A small CTC audio transcriber, trained from scratch.
Model: 1.1M parameters, log mel input, norm batchnorm, activation relu, depths [12], widths [128].
Training: soap at rate 0.0022, 10100 steps, batches of 384.
Rows from block 9, named by matrix and row number. Each number is 128 + 24 x the weight over its row's rms, rounded and kept within 0 to 255. All counts start at 0. Numbers have three digits each.
# conv: pointwise conv (model.blocks.9.conv.weight, 128x128x1), inputs 0-42
conv.0:102130089125130149147120173125124115100125162127138161137068107119124152117112087083127135133089146115134173134144127123124125120
conv.1:191132125102076165136115171143111161139126188128126182127126125136140125123119079132116132128122156151106134098131114102121143100
conv.2:125102124141152129120133176142207125144075107135125163113120102156144130131105116121107078097071123140136116112139102126130084066
conv.3:180134092157091136148136141156124112127131168154156172120170163112090129127124153136135107123129142130128121111139093179128061148
conv.4:096095083153133159162130129131128131122132137103117123132127091133128107122128170064089126099148123138112180106122060117133126144
conv.5:127105193123109141127115144118143149139145145096114115134125139162131133108119099129125179163089149177138139109119132197131172090
conv.6:127132133143129104123124128138126116128143139132116142126120096128071132128120125116125124097109126128201096090109102145155155164
conv.7:149117111157108223106129135126113176128128130139138094123136149128144100110129046131123133082135123129130113121133126102096117124
conv.8:156080117127129119124119127136141164061129111130090105116115150118127125076124149117123122126125128117148115146184133110089114123
conv.9:126129133119137128120127125167152129097175147119136104088126146133129125161115153186081166126107146122111110138122132123127133137
conv.10:093117127149139114132132033126120122140141116128128109110166071126119135129123136110144111102121159150067122092086108130150073104
conv.11:123119126137125127125000126118119123126123115131134131123126127125122255129124127111136118123127125126125141122207132129134127127
conv.12:128091184158103120131129117128113119128141127126130067115130137161106116140125128140118100120135137168123147146128150127130161106
conv.13:146157122121179132141132075135133132164112155150125107131124148107108130104133149156093135133171113083133167141128122139145129156
conv.14:102150196134129126136113125138129121127130131145144130133164132121169127108145136066077141125124129131143139144109117127109128124
conv.15:127128067134094129119124163120136122157124151130126093127123125165122122189131136117091127128135150118139061133146156091096114122
conv.16:138098086154107131172133166158130085113144110125108091141131129105130134141124139132092162132123063135163146137132147141147125183
conv.17:143136128108127091132124093127122142168129159126118110109094133152094133150117107111059087138137128161143080130105078205130130112
conv.18:128126131127125127112138131195129128120128144129131125116125132130121126132255123127151144201122131131117156120125147128132136114
conv.19:101080127126144124124128065129122129143122134115088153113125140121115137128138135119129134110121188128147112159127112122107128136
conv.20:145122128143124150102133128161126130126136164122176148130187118097145132088126135059187115128138119132111141168133131154158110131
conv.21:130140106125130098124116081133171130133114184126215107154131185136172122064125120076157095101128140155127150136109131124119142105
conv.22:129128142122129119150118128197128117183134167133129122221186111155128129135178117127097124155124146055127126127115117126130117128
conv.23:120115127114127085145103125152128110119125106132130128126106126120116120153099106179127094128125137186145192127128127128159123123
conv.24:129129127129097107199125130118128167109128121179177106130113128142163127137114126136113096128130131119101124110096133141127119094
conv.25:099129100137115120127120135128055124223078155128145123129055130134132124140128130113081127129110078135158127067127106138134125136
conv.26:088140162126135107124125109133139160174118118125122116101124135142109130123116130131101088118157126097181124086094124087096124118
conv.27:129185094128192212134130121091132176129177107208106144161111093121145123137127127094128144137123098119131117111124105169128090093
conv.28:133128129119130128159128134153129128126141140121134113131106133186114126125114100121115175143104111152103126068117146129120100153
conv.29:117105164160120142085123123137127108122127138113119077108118140108150109117052146123120099129127121050130142147162196122129125097
conv.30:171104187085122108137121117131104096130130117163096130141107134125129131122106110099132088127143150149133154137106129123121160130
conv.31:081110099110160092163133133111128110130136192145092136188157126141131126187133139140104118131154135114158108156119090135146132165
conv.32:182140123146123107120127119108104129132128130163152119130143148112157151131123113078171093146195122101130118125131132109110086126
conv.33:109109132129120150136127118118177127128212139113102119130163042155161130157108107108151118108153137127143129125133129127130090077
conv.34:179132130078163120152136126106112099149148124182159111123130129106105127140116124124117091113071116115118087106119102129082125129
conv.35:165075109125128117160116143146120129112154124127111101118130128102146138191126137115098122129166137116148132137134128114124136137
conv.36:112114122161124133214120127102122147130096102135106190090106093133151133127103124128128112128115134102141126091136130123126127130
conv.37:141172094066085116126129115174130130126115118160121117106089133094141128110117128143119126122135108124139172138126132162125150139
conv.38:121122137121113075140129080100114113139131095071126127120127116130127136131122125095135125197138111103125163141128146092126132171
conv.39:134117109103067172154130116129157111130126125114128125141112121127115133105150101131128145136132172118140186133158146115082102120
conv.40:126119127121115117126128135116127166124181078109124129129134135136143131104128126192096108099128122138133083127139135126129113145
conv.41:117128145160127137129131127128135128111144138128106168118157136100116131128255136131171148195129136174134147138147161122143128127
conv.42:129128133124125135122114080121130105120096112162139133127145161088155137126116130129073133157135135125128137117123127101130224121
conv.43:121071110128186200139126159102164105125093199127119097105146145128067115112113145134124131128142134143096182135129134110136112125
conv.44:127104144120109128117126132145127138122108157107129125164141127140152128125124088129150114106129130216137114128127138137125129139
conv.45:127096113157117127072127140149153127086165159100147154127168118108102124135108142104088129128106140119129104140114161109128160131
conv.46:090126129133105128134111128094147132124139121121126121111129107109115129123255127134096136204128120128140119140127083115111132123
conv.47:126101117081164104141135222115094096067122134127110127062095129147124131133128115126125140138106133125147109140130137130113134121
conv.48:125127162139128126114141100142105092125126132096125138178138133123120112129137106078098097126130081147128200128166140140156130138
conv.49:154154107129105114101132127116157142128110128127124093122158137154158121115127130135113137107059108124125138099125111169068134155
conv.50:167098121117099138165130122153153164160144126130151117152111052106147123181140111150125113113168146115127126086135086127129118130
conv.51:126186125119126137107124107105093125146102134102102115129141123137139128126139128114074137100095101128076129135114118128193127140
conv.52:091131155122127075144126129086086128091185127117107117081107175130127149127158110123157113172174128120134103153133081142116093145
conv.53:118129129123112133151134146116131173123167162104130131151137123149139107143126149141159115145103101125149127127134130100094166176
conv.54:124125139151133112129124125122130112138151061110127170101086127113121128139113124185129129128119104170166115149126130129051124126
conv.55:156114086142118140143127179130148153135133122168119126150136118129089095088124143128105110107103132097115117164127116146194158140
conv.56:113101121132134128105109132113128123124141119124120115119112136134178126129129073110054118127115127120153159136113083085102085091
conv.57:120144155109150147115130096132139131118144129111136180142160128133125130127139125146159125131143128100091140126161118134145117141
conv.58:113174109127126130085138100053129117148141096101126135114143121123186133103138081101122096142153099129126164105125129109114133127
conv.59:130126107117138108072127128128120179100106132102116097102074126136138130160128119112106126118132105141130091103106198101104104118
conv.60:086109134136083114132124124122128124131130120078128123122138142141131135120123106126089118137091111103127126086142078127133110114
conv.61:070133149146095100149114116101146126126124175086072146170163156161129119082130144120127073118172126174129093127168149144119123118
conv.62:089174103169192113153128153147128126097132102096130081120133136076128138114117161126160132111131140128127116168120122126108130081
conv.63:095116127116119130106100139142131137130133108088127154117158118147185133180108126133124148114118114112130133135149209126135119108
conv.64:128117128130129125123126125127127144157135154109138176161097152161124129133135131149159135125121088125117126138094119125143190141
conv.65:130164129128102124128138196126128126112151131110107125129129118162154126160121126136134127147137092134120106113113116160127128098
conv.66:116154150105115106098125114158122212140109127137118125159129145076082116129118128092109132140130103109127115122118171132155115117
conv.67:154127115195127125129131102135128126102137110135089066081167128136135131125133102101040090121133091105136098120116126087142151130
conv.68:103131123160103137127128109157160098157115110112132135157126136128124117204124128141122111114105072120112133107122106176139084126
conv.69:129052148076084133121101129128132137150151122160116122134098127128130127087122107115127088126090101099128159145129093135129104189
conv.70:141122127133130127087131119135131127131134125170167130124141153133120141134132118114123139128077123092129050144108167122130146094
conv.71:163125126114130119119134123151155139137135179126085102140125107129172130088134129128087136106095122168146129205145128080110108145
conv.72:142130133129128127170129113100125103083111122112116148130115105133160134113130057126121125130146140139142129097140136110195129162
conv.73:121134128151131128125118122113127130130115128090106164151134135128121127121233117105145067153124111128112091136187129120122128118
conv.74:119169124143122128125130120126159135121128180104106125106204119086122138119132151121106126113147141114118150152125104152097190100
conv.75:144110107128129080120142125131144134167173126132119104119125115139126129113128160137177103125068146129081145170129150095129137127
conv.76:081114113132066133119134153125107094124141149136102142119125129141155127081110140121106091140124147152177124110123124129149138124
conv.77:116126118076136121108118127131115108125151146124094132148129106104161101136107147133073122101129097128137143120139131144169110129
conv.78:131090098157116130110105119150105175126130133144104129132064126123146126125114122136137121117114195172126124114112123134131117141
conv.79:142106129137099126147121150123127099151122113211096125092130207124127108140125137131090128110128137169155131158129127103163094169
conv.80:113123144127135127122120118126125142140107128138109090235108121124124123124126156128105122146115109145125160115133104092129085141
conv.81:126136116105127115113122127118166127134128154130104152147136095117134130091125125122072127128089136165138139094136147113055109118
conv.82:144138128121141108129113130132140091180125145138125122122076104067164127126139130105105124106125124128163147074131109138136125106
conv.83:124157131112134144126128127131125100119123115100128124071115135094138128128106086129116152155133091153086127153104127142092114095
conv.84:123093134128113116127120137135113150095109128175184148128139110129115151110131119129116118106152097078136116126129148129119166124
conv.85:100112100155124128153125142123059132127126159104152136134150120138137117105110171133119174090121123116124116087108108136150130089
conv.86:086150133115162123133126130108149126133073041129110097123109098154145127123126112183127088125124125172125091149121135117131184107
conv.87:112160140160128134105131093125142071146091163127136110130124127131142126180128072126148106129083126100127127169135130145125133194
conv.88:129093113120113097124125130142180124202114146123116118127110184110123115124129161121120104124126134183151170134137180160143126114
conv.89:150136091125082105127135140116136163126167151138155179164115110137136111155126143114103107105129114133080074138132082126064143136
conv.90:107179134124128110109123128094126135129109124153142135115120127129138126104126150128121155132113124140126129144142133170127081147
conv.91:124131126084134110149119112105141144082124140055132117160121111088095127105117132114131104140135145074168113125133144136122064136
conv.92:120107091212127123135118152092148116108130122077173080114134117118097114129118120134128148080156141126117115106131095118136159129
conv.93:119131127161131129187127129149089126098171116127094179121085145152114127165124140088122093117112128081117129120148137143127113126
conv.94:147135118116151115095112111129141119105110118128165170130101146112131126174126133114122122131126118101126124136131111126133150155
conv.95:128130129120124129129026127130117121124127127113132109123138111122138255134125128114132112126151115126113119133255090128130136128
conv.96:117127148126140127123138151119132123141072128112099112173117131088089130130122086126077129127129130160135097150105101096147138143
conv.97:173135086131156122152121149117157062087127170126100124180106146130130151120137145093135150127119095140099086152121130126128147125
conv.98:170152076130159095129125149105138087148186098136156072127082160136127131153109108110094146138163122138155137158136155163129118109
conv.99:132184140101171138138127127079132124134127125148129144128134132165069123123130164121113157134111126108126099108120124117127114108
conv.100:133118135130152112095145085142150117098127137134082137156097139165132118165131128126169116113097094113187156096131135164144123125
conv.101:128141113101119119112142135119126141127116128122104123062084138135112132108127090165111138141102119091103144157130198148124095141
conv.102:132129124144127128125121137144052124143179120127100085133132119123090131129113128111129160130127125103127102156127106137124125128
conv.103:127074106116094151085139131129058129136130129108155128109105136137124126103131121132129121111128138146124151127142107120102144127
conv.104:136128105153131158135139124185142166136142095098119083107093131097140107112125131129125163145083149123128144143142099128101143111
conv.105:083117147130105128136083131092126142114127102123124102130128127061151129141129132128118066118129135121100145107143140124118135171
conv.106:129095129108116181120127123084121093123138129088124124133132127132135130108127113120100093130124119104177161107097155171143089129
conv.107:192081105093129129124132144089144082136216150127100088116128122153133129157126129124121141123124140145130152056128114109131109127
conv.108:157132115150121170171125164088100164135108136130129132133165103147149128114123099127080154132126126137151173149126122119128142105
conv.109:160144106124049132131122165102111107132126120127142132133104068130144127136129128129112088108168127114145123127126127128115119146
conv.110:137123132103145127074135136093126146132103144148093082126168094164128105128131179160111123113122178144126125162132134115119083134
conv.111:116144148126095080083140124123133123138178115129080126132140133125118125120146113110141112130129116130160136128127098104107187119
conv.112:168137122130052129117128128149118122141111139147146133124128146078140109112124142135125126091089133162117125106129115161143110101
conv.113:150128161127128154130115130107128142135106120093125117076113116147127128128120160136092124094078111120054073078136135126158147162
conv.114:127172082119107139082119124137156130117098148126144153119096098122104116126130106172129131103101127130116133137147129139133113114
conv.115:158128117141150135101137133098125126124117133061087127097096132146177145111136094125131072095195131129140101108131122060135160126
conv.116:152129110179176133117138165126140130154125115126101166105128130160117128118128101164128120145155100127127138081128090117131148130
conv.117:098114099112100149174114128086096144125132147120092162158124133127130112128109147115130169111130169124129182126118130144123134123
conv.118:135118127194127128121108161190130139079115147118121121142063166163127105090117126083094094098114126133133143135121124130129127125
conv.119:130115160055131127152109127132154128133126097123072126152127143129126089131114075128110047137136211136147124154109088154132104089
conv.120:163132120145095122120129078109111139124120137125128076109098166082120115139119148113131077103058114119130084170131123140124129132
conv.121:095086124163129142107096131196101115128126122119125123130137147131150104152092132124129124146081097111107136130122124150125074127
conv.122:128151130121111147130128082124112124133157115113127177153116136131138152117235165134120124183115122150139122187130097132126105134
conv.123:123150127130150110122127125129129132166156147121101181151175131106128140166119122110132156157162163127108115139127170127097117127
conv.124:128130120120134085138125126079138146099127154179134173120121116148148126114117131139143121123109107195144117137125133156146104127
conv.125:124121136094131135108124164168128142135138091137146129141113148130095136178134125070129071108125158113133116116148141120098166173
conv.126:129128128133130109109126129166126140111095108106134060125150142110128130137133136117168106144112116119137126151159139133157127147
conv.127:128103125124103139109129110139104129089111124155139125136106120125202132134133126136135129139126114105122149132117094093126156129