A small CTC audio transcriber, trained from scratch.
Model: arch tdnn, activation relu, depths [12].
Data: trained on short read English sentences (LibriTTS-R), 148.9 epochs.
Rows from block 5 of a small CTC audio transcriber, named by matrix and row number. Each number is 128 + 32 x the weight over its row's rms, rounded and kept within 0 to 255. All counts start at 0. Numbers have three digits each. After the name is the row's rms in percent of the matrix's.
After each channel's rows are labels from the 100 clips, of 14848, where the channel reaches its highest value: "top examples" is what is common among them. Only what is clearly more common there than usual is listed. The data: short read English sentences (LibriTTS-R). In brackets: how many of the 100.
# conv: pointwise conv (model.blocks.5.conv.weight, 128x128x1), inputs 0-127

conv.56 100:092129095113126053164134165157116129131051157137115082092140130089106112071109159118136060152147128184122163110110126131133113147029187123087199123120145102095120127128126089182158155185125164126129083108096127139075117208081087070140085135062117130129159110133133121122163145131114114136186077124101138118168071111174097124163149133117126125095130100144106123173126121081135129187128
top examples: the word "to" (37)

conv.124 090:134052096124119104132113097151149085117130199150095119118119060128154147171103162140111146060056156154120163145165100124117122128196087109128130140130168166125085161084095105138119124171064118100162118124126120108092127118128135124160115126109172159127060080210194125086146183178104121126132144114109106196101143048152173132180131116148127130123145162131124124126077164087143126086079
top examples: the word "not" (31)

conv.43 099:126132135101146147086171065105099126099122133095125120079131086083134084128132091180164113085167108146134129126153135167126102178188172151128135125112132222145222147119098106103120117133132129063142138126121125122136122076190118187160098121139070139153153149042126151127063130135123140090124153171075151120150233087117124156125175122128189117131122135153103140127131100129127107121184
top examples: the word "i" (41)

conv.7 092:176190185157094109110136136160130141164132124124107125137108196116139149124125118112087112113163126064167100134133181104126111109125127093172171123249133151090117125123195189116106082128142091087109164136117118231110117151156121119128089127201124110143136128091076126123127109128058100088069105135129106128137104077108117088101114091129114125130100153061131136127210131117119128099128
top examples: the word "not" (29)

conv.79 094:132205078134132157114122123126128111128120078117132125180135131106126134125128118123135075238117139179111099135124184112129120178132146082086145128115208126182143103117111141094135112129122108107171047117079123118159140174108062124126146102164152130081160119073048102134210084112123081153122113097136131125066148096089115128085125134139076169112128103081151122138142127141169198125137
top examples: the word "was" (45); the word "we" (26)

conv.97 097:084110131118145150107189151249121154116122122072126158124124104132083116099167107111142192112169141125164088122123128126104064129060132162124109152131138142123139120129119169130099081135186087119112118116119129130138139120117129129134121133030116120213120202085129134160187099133099105235131138147172155124129129176081087129131156120078120153109178136163104129125127099182124111106129
top examples: the word "i" (46)

conv.60 097:130144082130122085124127136076126108127141130187128100097120113109129184126167127169168135205126176123125171113128142155139220134126152120017152147067126138107161143153107201079084130123083121056129099101151167083161128075149148107140152148149130133175101144144150160198127132124180151165155134124110141128148107129084133106120107138046126156122100126131119083131123190181127120156081
top examples: the word "it" (35); the word "was" (26)

conv.99 095:166139189143156132110130122141129123136127158169124129190103234119124099059122198138118123150187018122122096106124135129111128164091128147113128136065166160126129125128172127111066131100126130107151119123111127122140108130129075127123139186126255139129121144106196146156113106121138143124153133152085170104077154126131113125126088166135071171165110131142131137128161134158086157160140
top examples: the word "was" (54)

conv.3 111:131121068199173097130108103143147118117131073201129189130133119132117120142114142075129074113170066120116125102186146144100131132151133131080126142135064111116108062144186158117125140128178131108131108106143129082129138130091183164138169134147126107086129143097104057153108149214135049177084140132130118196144164133119098122128170196120119090101100071113130113102065118102117095114131
top examples: the word "and" (32)

conv.121 092:129083132089088193213126171126115151107104117128215130075134131101096122110167082108098126126162194128103093102122136154146133102119194119164114153149104141123130100252084128126089152126127146134119150149154117077115129142166125169062187105135119101124062112137128174133135158168102103146121134143156117094116130140113120029142126126104097125148104126188061135125108115166163103127124
top examples: the word "it" (55); the word "is" (42)

conv.116 105:118102134117136199110206122141152118125053139145187133158075132092125121128087175141130112084126115145124113101164128164174149125134095142149071113129133151108120103159127110120101129102125069160121097126132140128126161104151080124146176103117119130109080063121120069146108088116147123109126255136154159150166216132115140103124125175077123126083099095148103124111132143068136106218121
top examples: the word "and" (36)

conv.87 101:143133128151157117022080130086132086132123103115117255104134131082120162178112142141133136132148118125128136121099161030074173150139121128137128131094084138124110125128118134134140150097089128107129127117124139102151114135103128162142088127051064129113152127150111095116134196116130186155129122137120134147123113095182152203129158106103133165122114175075177098131123094128220114102113
top examples: the word "that" (26)

conv.82 100:109118142108096099147150137087067128124159138102159087129111127133152130103122126136136147100116120183094121146061072119249208124125080059102119123099133095125128228145122127070093111199139043094155135073185131167126108135176139130134134127108129142122114075124117116131130126104065123138123122135128109134154125140125126062129131133081201130108160167092124126122143153107129093127078
top examples: the word "and" (26)

conv.4 100:141121125132021107132145130138203065169133142129131139148129149083151112145140127201139127126080119132193124068117119140164111075109098128126078111189161130090120132129122120143076127115115150081112122131159131138131120123109087122112184138105157147077194133129114149154119156110126126172145136105125143120127116128176104090127156137142072155150176116157145128255119116172123156083119
top examples: the word "be" (37)

conv.88 109:121087110126096154082098152137109065128085115151104143159177143160132126168137108121113099128088132128152135122107158116120131035132153130111128138108100138103131132129160108127119151176120132115161255131112177145133120174107123128159109133124130124129158131159128106191146147131147132129144190124094019146131131221152149126225112114097145136153131147126196111141125132140050129095117
top examples: the word "to" (34)

conv.11 099:127067114144114044148123143075139100092100107136127105089103096163111130158134129121134128128125109105115131189139149084140174115131108117150132113073141141099125199148130113129189136167133161153165039139158130114112110126080150123114128098093152123140157107155108135128095088133183126129116130079185079104138131114111200126181145121123122113104170099128170133100148000151200071193124
top examples: the word "of" (27)

conv.8 099:151131142119098107176160120243141118125149108131115130147090125130127124120151125145130097235122115122135125137129122122174147124112123114129119120069102097087100124069143115093139190128245135122197084096109136139120088168098076070151089108143129072149174142130118119130097176120108117121187144206092080167122125040137116126129105118114105122182131094119096123102131144126133119135111
top examples: the word "i" (62)

conv.44 103:132192133128127125090116087117113166126122133128149162193127115125134105100134141167134096137126075131132126122164132123152103117154255136127127119136136134138131122092125127147126193121169062139158158161172124123099125122152132138135184151117134128140157117056118188248072151131135055174153045131148144116146124142104168129126150137127224122133110116101127155129156154090172094167111
top examples: voice: female (83); the word "not" (31)

conv.93 101:158096134112124085172147123144108149122083171120081148106126141119131128114131089192152140156100145231152104130174143151136111064115114192128129133126107255122102126133083134113136143129170096127151096164083116141127127114105103133148127109118128167144061130108148089131157150076155128127164172200145128126108137182134126116074091127249138123135126127132093141129129179145129129085113
top examples: the word "i" (61)

conv.73 093:143134132088105073145126148123121127109108110080129107106153189130088108124116102126130131124108094092163177085047148107161164112128174126127144112158184120116124120155077162102099168132047163153108125141095130085156145156176149090125103118143139125072137125075124167072186135135255107136136132198130149086072125131140120108149132077136074134106128126128078127213095136142130136137088
top examples: the word "be" (30)

conv.53 088:155099172176123109199150124126085094070139130145093122126147116114126144122192127124108105123161114155129094141155073091158106122086144121121112110101126120118128110181113202130132153145130131163138133101114100130139075131156121094118100117209121148049114204148241131138133115191128188123142132080144119096126099143127101112129109035051149186153090121091119133166148116108145133094146
top examples: the word "was" (28)

conv.21 101:130128138131129167116087127051123134090156128087130111129122142129076183169118138137159093144158148116208155119119124092116122126124164163130146126113229134144164144139149172120135182106140135060142193130139123130112130078131121138145090111045143171145088099143145171147132139109083145087130127133128123141125096128037212050128131153126139143206128129120148148080119101184157123181171
top examples: the word "was" (33)

conv.91 101:152136128117122119110089103046137083077156125128164161130132136189146084054123150101123140133132144122134140090081127112126137123117085152149119126131083106095081128061115113154132127095152138125127145158169162128123145166179023204191090127124127116123112098127130136171124150103161037080137082109100121134162109032134098134154094118130137179116048127125122156130126191107162128110130
top examples: voice: female (82)

conv.101 095:127105133129163101130112117084127119128119134126107129079167222063129146137151132121119152089133162121128106102151111133057156124135096125180136140177096147091128122136105153130118128181033128100171093117178093097137101145138159090093103054107118152127123114158155136087091093140179153128101123058115172129181146130097107183181122148126131124112159112100129139081122000131130142119176
top examples: the word "you" (48); the word "he" (28)

conv.104 092:125210075109095107130196145149117119126059114131137120185189128121119141092171161118084154149118061181117096094098109129160158187168148109113115126113140112175152172118119133191124128072132189111133093092099090167149122131145130098167081108124115110121136102095128068109135114143105071090113172120090112110142140094066117126128063178107169116119082133057096163145149128138160119063118
top examples: the word "what" (41)

conv.76 097:116111125165132130090110130142143128087136156124162134159073129101131130144129143137125133126161098089082133068163124147097132143133142119170168124105126078177017127075156091127089133097096138128114124127132124117123165124138134144151186149129103124163130134110146128150166215183085143177151232123116075123100171126140208130128112127086128108193170118128131104135079137100240162146124
top examples: the word "the" (54)

conv.39 099:152132132190220127162135123118142119042098093167192168132163061070145109147129134122125132091165080128174171132176105164125112106110164131104124132150114143120134102100132121074133124122134132127125117168123129137159141103092113112129038101126095147103103122147126091130192201136113113127109150086124081101158112153132129198105173163133108125119148141173109133103142030143178156127052
top examples: the word "the" (79)

conv.69 097:124128124118129060155143143153159156070133106154183182082123127130124120126130130141136139128131126127127148101129120172073105103107146132115118194145137047138110105126115123143077136128103131127127110136148069083129059125117129157140046126126166093132112122183128015133136157174174131157206122159125123177069070090180146109108084101120055125130172111182121139160144107088137131080101
top examples: the word "the" (83)

conv.80 096:098102130110044173185159146129125138119085127142109130130150150142112173127165099074192144140168128112106186130148092125108141099124140064096069080157168131132119096131052177137134084144133120144126111042097127124197160127093132104255121127067124148116141144131126126139126124182060164149147189165136105104144132102115133169132124162131128123152164159111125119147094146131096126143136
top examples: the word "was" (40); the word "it" (40)

conv.67 113:121159126240140052179146121137125151132132127115126108132097054115085077136065039153120098151116120113143128159107130114171127128073164160127076137113117104137159117122127126128152136134127158141066255095189133129133134072117112137166169113129128153135138128112128158066124119149150056202124154126113159188131132059126101126130129146137142139152095111130124140147149106127125107102119
top examples: the word "the" (64)

conv.32 097:110162179140125106095100120133123165127124110149101134128116143108130123106130125123149133140120132161176120123110156126188155171121068124091130105207128135126071118128179105133131149130087140135082127109148166126157147124162165124124104137126032145091106135120156078141083149161112130160108194139109173255108076124145084123141101129123097145109156132174151079194133141122080193061132
top examples: the word "you" (54)

conv.50 100:129125127145098109141108148062130180127131129195155109122120152143130157121128108103165156079098140118077045135112132114139097154146102092131129107128134121135101190126130136089103167180168087135127121116073203052099164238105121092130143107135114108129100087127091097125165110149178134197106093188153183130128140178128187152071096168132123098129156107115142129128121151132190124127064
top examples: the word "and" (48)

conv.71 092:127080132104183111186147142128137074129109110042109139097228169156091114130126183108107127100125068172097103111182122130076098229191142117138115134125118112160113188116114101143135120161127117149175113134124138080128131113122136144120131162095075078128124102071141124096127126161128120102126123128125138166076101137125096154136132044101113132125154119135118225116131127106141135197173
top examples: the word "you" (40); the word "he" (31)

conv.125 097:142035087093127167154129118175118110161114071134147114130125184125075117086143102119132135162112144201129157126095151116075169118171091130119115130057121196054132120126096124129136133110123113117115140144186088117106083143129105169168146144111126127128132130088099125130122098110092051178149063152120142135121115084134175125127105165100126125111252131142118113136125142081104172086189
top examples: the word "i" (47)

conv.16 101:120112142131130110147174140100061128160145120172193182180140113137155139184167110122126172127141132154079147144083071116110138188140128150169101107113152104135117130128117124109198124136127125207160155118168100118183104127164127122135109116098126117106151132128146070075161118189111131116128104148111154126107097149089114176133128134124090083114097118111156255025091172136130107135091
top examples: the word "was" (30)

conv.48 098:117124105081119134141084071096128122133161131126136096092101127127176135042141088058131171127165109167126209123182121117142131099179145186104123129150152082102124148174136137129130118110127118123211084107130103127096101199127077177184085109126133113072078079099137095101101124161123107113111092105119120115132127167110206129127144109174058120099104150125073134118130167143150127197123
top examples: the word "and" (36)

conv.62 102:228158130132129127127125108105129101093146141112102161091128114129118133125133128129129121119111044000190188121076091118120191083150187120149125170106158166109126120130134136133186100121129169076120121147142132141122126127143137128053156128133192128096184130156116175127124136109091112151159125108076106109121082136123125136090095126140091156095128085128136128124129105120238136132129
top examples: the word "of" (51)

conv.24 097:228177182178108103133140067113098129099118121111109191177122164132078180169092211125156135132154117124073125082151152141128154154093162132097180127105129123142183091130140177073148072130119113104109124103120102130140061107135110066094085042148082123127078098145144078115157136128148100135138128092126128125140138141156162137146134129133128119126166085124167120109125151078134146207135
top examples: the word "what" (41)