A small CTC audio transcriber, trained from scratch: 1.1M parameters, batches of 384.
Rows from block 7 of a small CTC audio transcriber, named by matrix and row number. Each number is 128 + 24 x the weight over its row's rms, rounded and kept within 0 to 255. All counts start at 0. Numbers have three digits each.
Before each channel's rows are labels from the 100 clips, of 14848, where the channel reaches its highest value: "top examples" is what is common among them; "loudest" is the band of the loudest frequency at the time of the peak. Only what is clearly more common there than usual is listed. The data: short read English sentences (LibriTTS-R).
# conv: pointwise conv (model.blocks.7.conv.weight, 128x128x1), inputs 0-127

top examples: the word "the"
loudest: 500 to 1000 Hz
conv.80:124122157120130129166141157095123109124126121133144139118128158111134139120085097081109123095159141136191110118156120137109127140113138092169105129130100123060115137072122126117104203155126128130127130136120123128082146138152125125113127139124154126151101133139130124156078183157128101098152146122149131109098121131054146125107127066162129141154110120129113130126129095093132117134162

top examples: the word "to"
loudest: 250 to 500 Hz
conv.86:088103145130081152075104181130126133118115123130131132070117105114082168120120095082139101121120139131101169145170130127128162121096094136124117121148125120103113170144082145136103142055134134146070193121112123091127134129120120124124103129093116125130122081122114147128105116149130140126130090111188138133133131123144094124108146141144126145123158124125086132116154114136127093126135

top examples: the word "i"
loudest: 250 to 500 Hz
conv.124:119113133085061126093118139124129099113125153127127076113186134138147137127124185128097123118121142128104098123130074105170163158103118127114184139124126094104113092128133134126123116125112087126113130131137124129103205131140107142057127119130158151146118128145137082121134133127151155128116129104126107105125114132143136134127132126095127161124078129118129131116121176190111086119129

top examples: the word "you"
loudest: 250 to 500 Hz
conv.106:125125150127133112121140130115131136158129129126103112124110127155136155122127121112115159105138141166063102127170200119116177155099128177128085112123125080107184072120119136153124164127123140137112165126174128125111128125119144120117152158076121128073127129128131118132120133125105155127126123112123123134158100078144136138200130125136079121132117127132138126129086074129101109158130

top examples: the word "of"
loudest: 500 to 1000 Hz
conv.117:106132139125085119149122125137115112111125114128187186150128097094098104135151139128135148162095102099118119109150129150123123086155119126153108121123116126127109104145109136128115134135147115138125080138084133128114159158135125161095089096128140173157112110162076134154111121141137105137114109136128175097134129115127138116077143148111158133128107127203121129111160152173155126120051

top examples: the word "you"
loudest: 250 to 500 Hz
conv.85:117117138136124169125121144151056147132104124135148142139107133146122159091134173123134156130136144142134108127176168116131115152097074101126139120128198124134204123121143117082133124128169122128089129116124111134160116142116116117133147133101100126127132123177171118127127125122126101113126146114122125127139134062139129140150133128122189157120131131155045128130143105162135140127159

top examples: the word "the"
loudest: 500 to 1000 Hz
conv.21:161125129117110119130130105150084122175146134094135123119129112086141143128131127063119099127133150140239130120123161120139126151128131120121121088087130105127134075124117096132113167133090101120136143168135123114087163111127119128124132093121170124118125123116158134095090129133085136143131135128153130104133123128156187134129084103131096120099139085121123100127127126133114166118166

top examples: the word "about"
loudest: 500 to 1000 Hz
conv.112:086123139122080125147112104119136125157119126127094127131128148135101154127126153130124172156094077141139135120149137128122049160107120129126106126105106146129124108135113130132116107145127125156118120167145080078128088082143163136091195061095127127126129120127110147125113119123160099131132124121207099122149134105141129172126135129145145078130088131170123129128130155121131131137123

top examples: the word "no"; the word "know"
loudest: 250 to 500 Hz
conv.4:130129113134124140123128108130129132106114112125113105127124137128131130132093118125099149134114155114132090130122084164129124101146084130111107132122105127122121124144152168146095154089058073127074114184098098097128141177108117103117123068136123127089129116142070087128168156136130130117127129113130146193125129109126158190127115125140127117121139135110149117172120112127144114192134

top examples: the word "was"
loudest: 250 to 500 Hz; 500 to 1000 Hz
conv.114:122127121198127117128127125128098166131113149120128137118081116113089128177144125118126081126110128125124103117123126086114155085093125126135198141142102137114119129124127123127136116121128128109111139106123160122105094103114124178136044126129163131104121075061157101125105124115119109152121137125089112109161130136126078082149122110098133131112113142151121127109092176151120120134128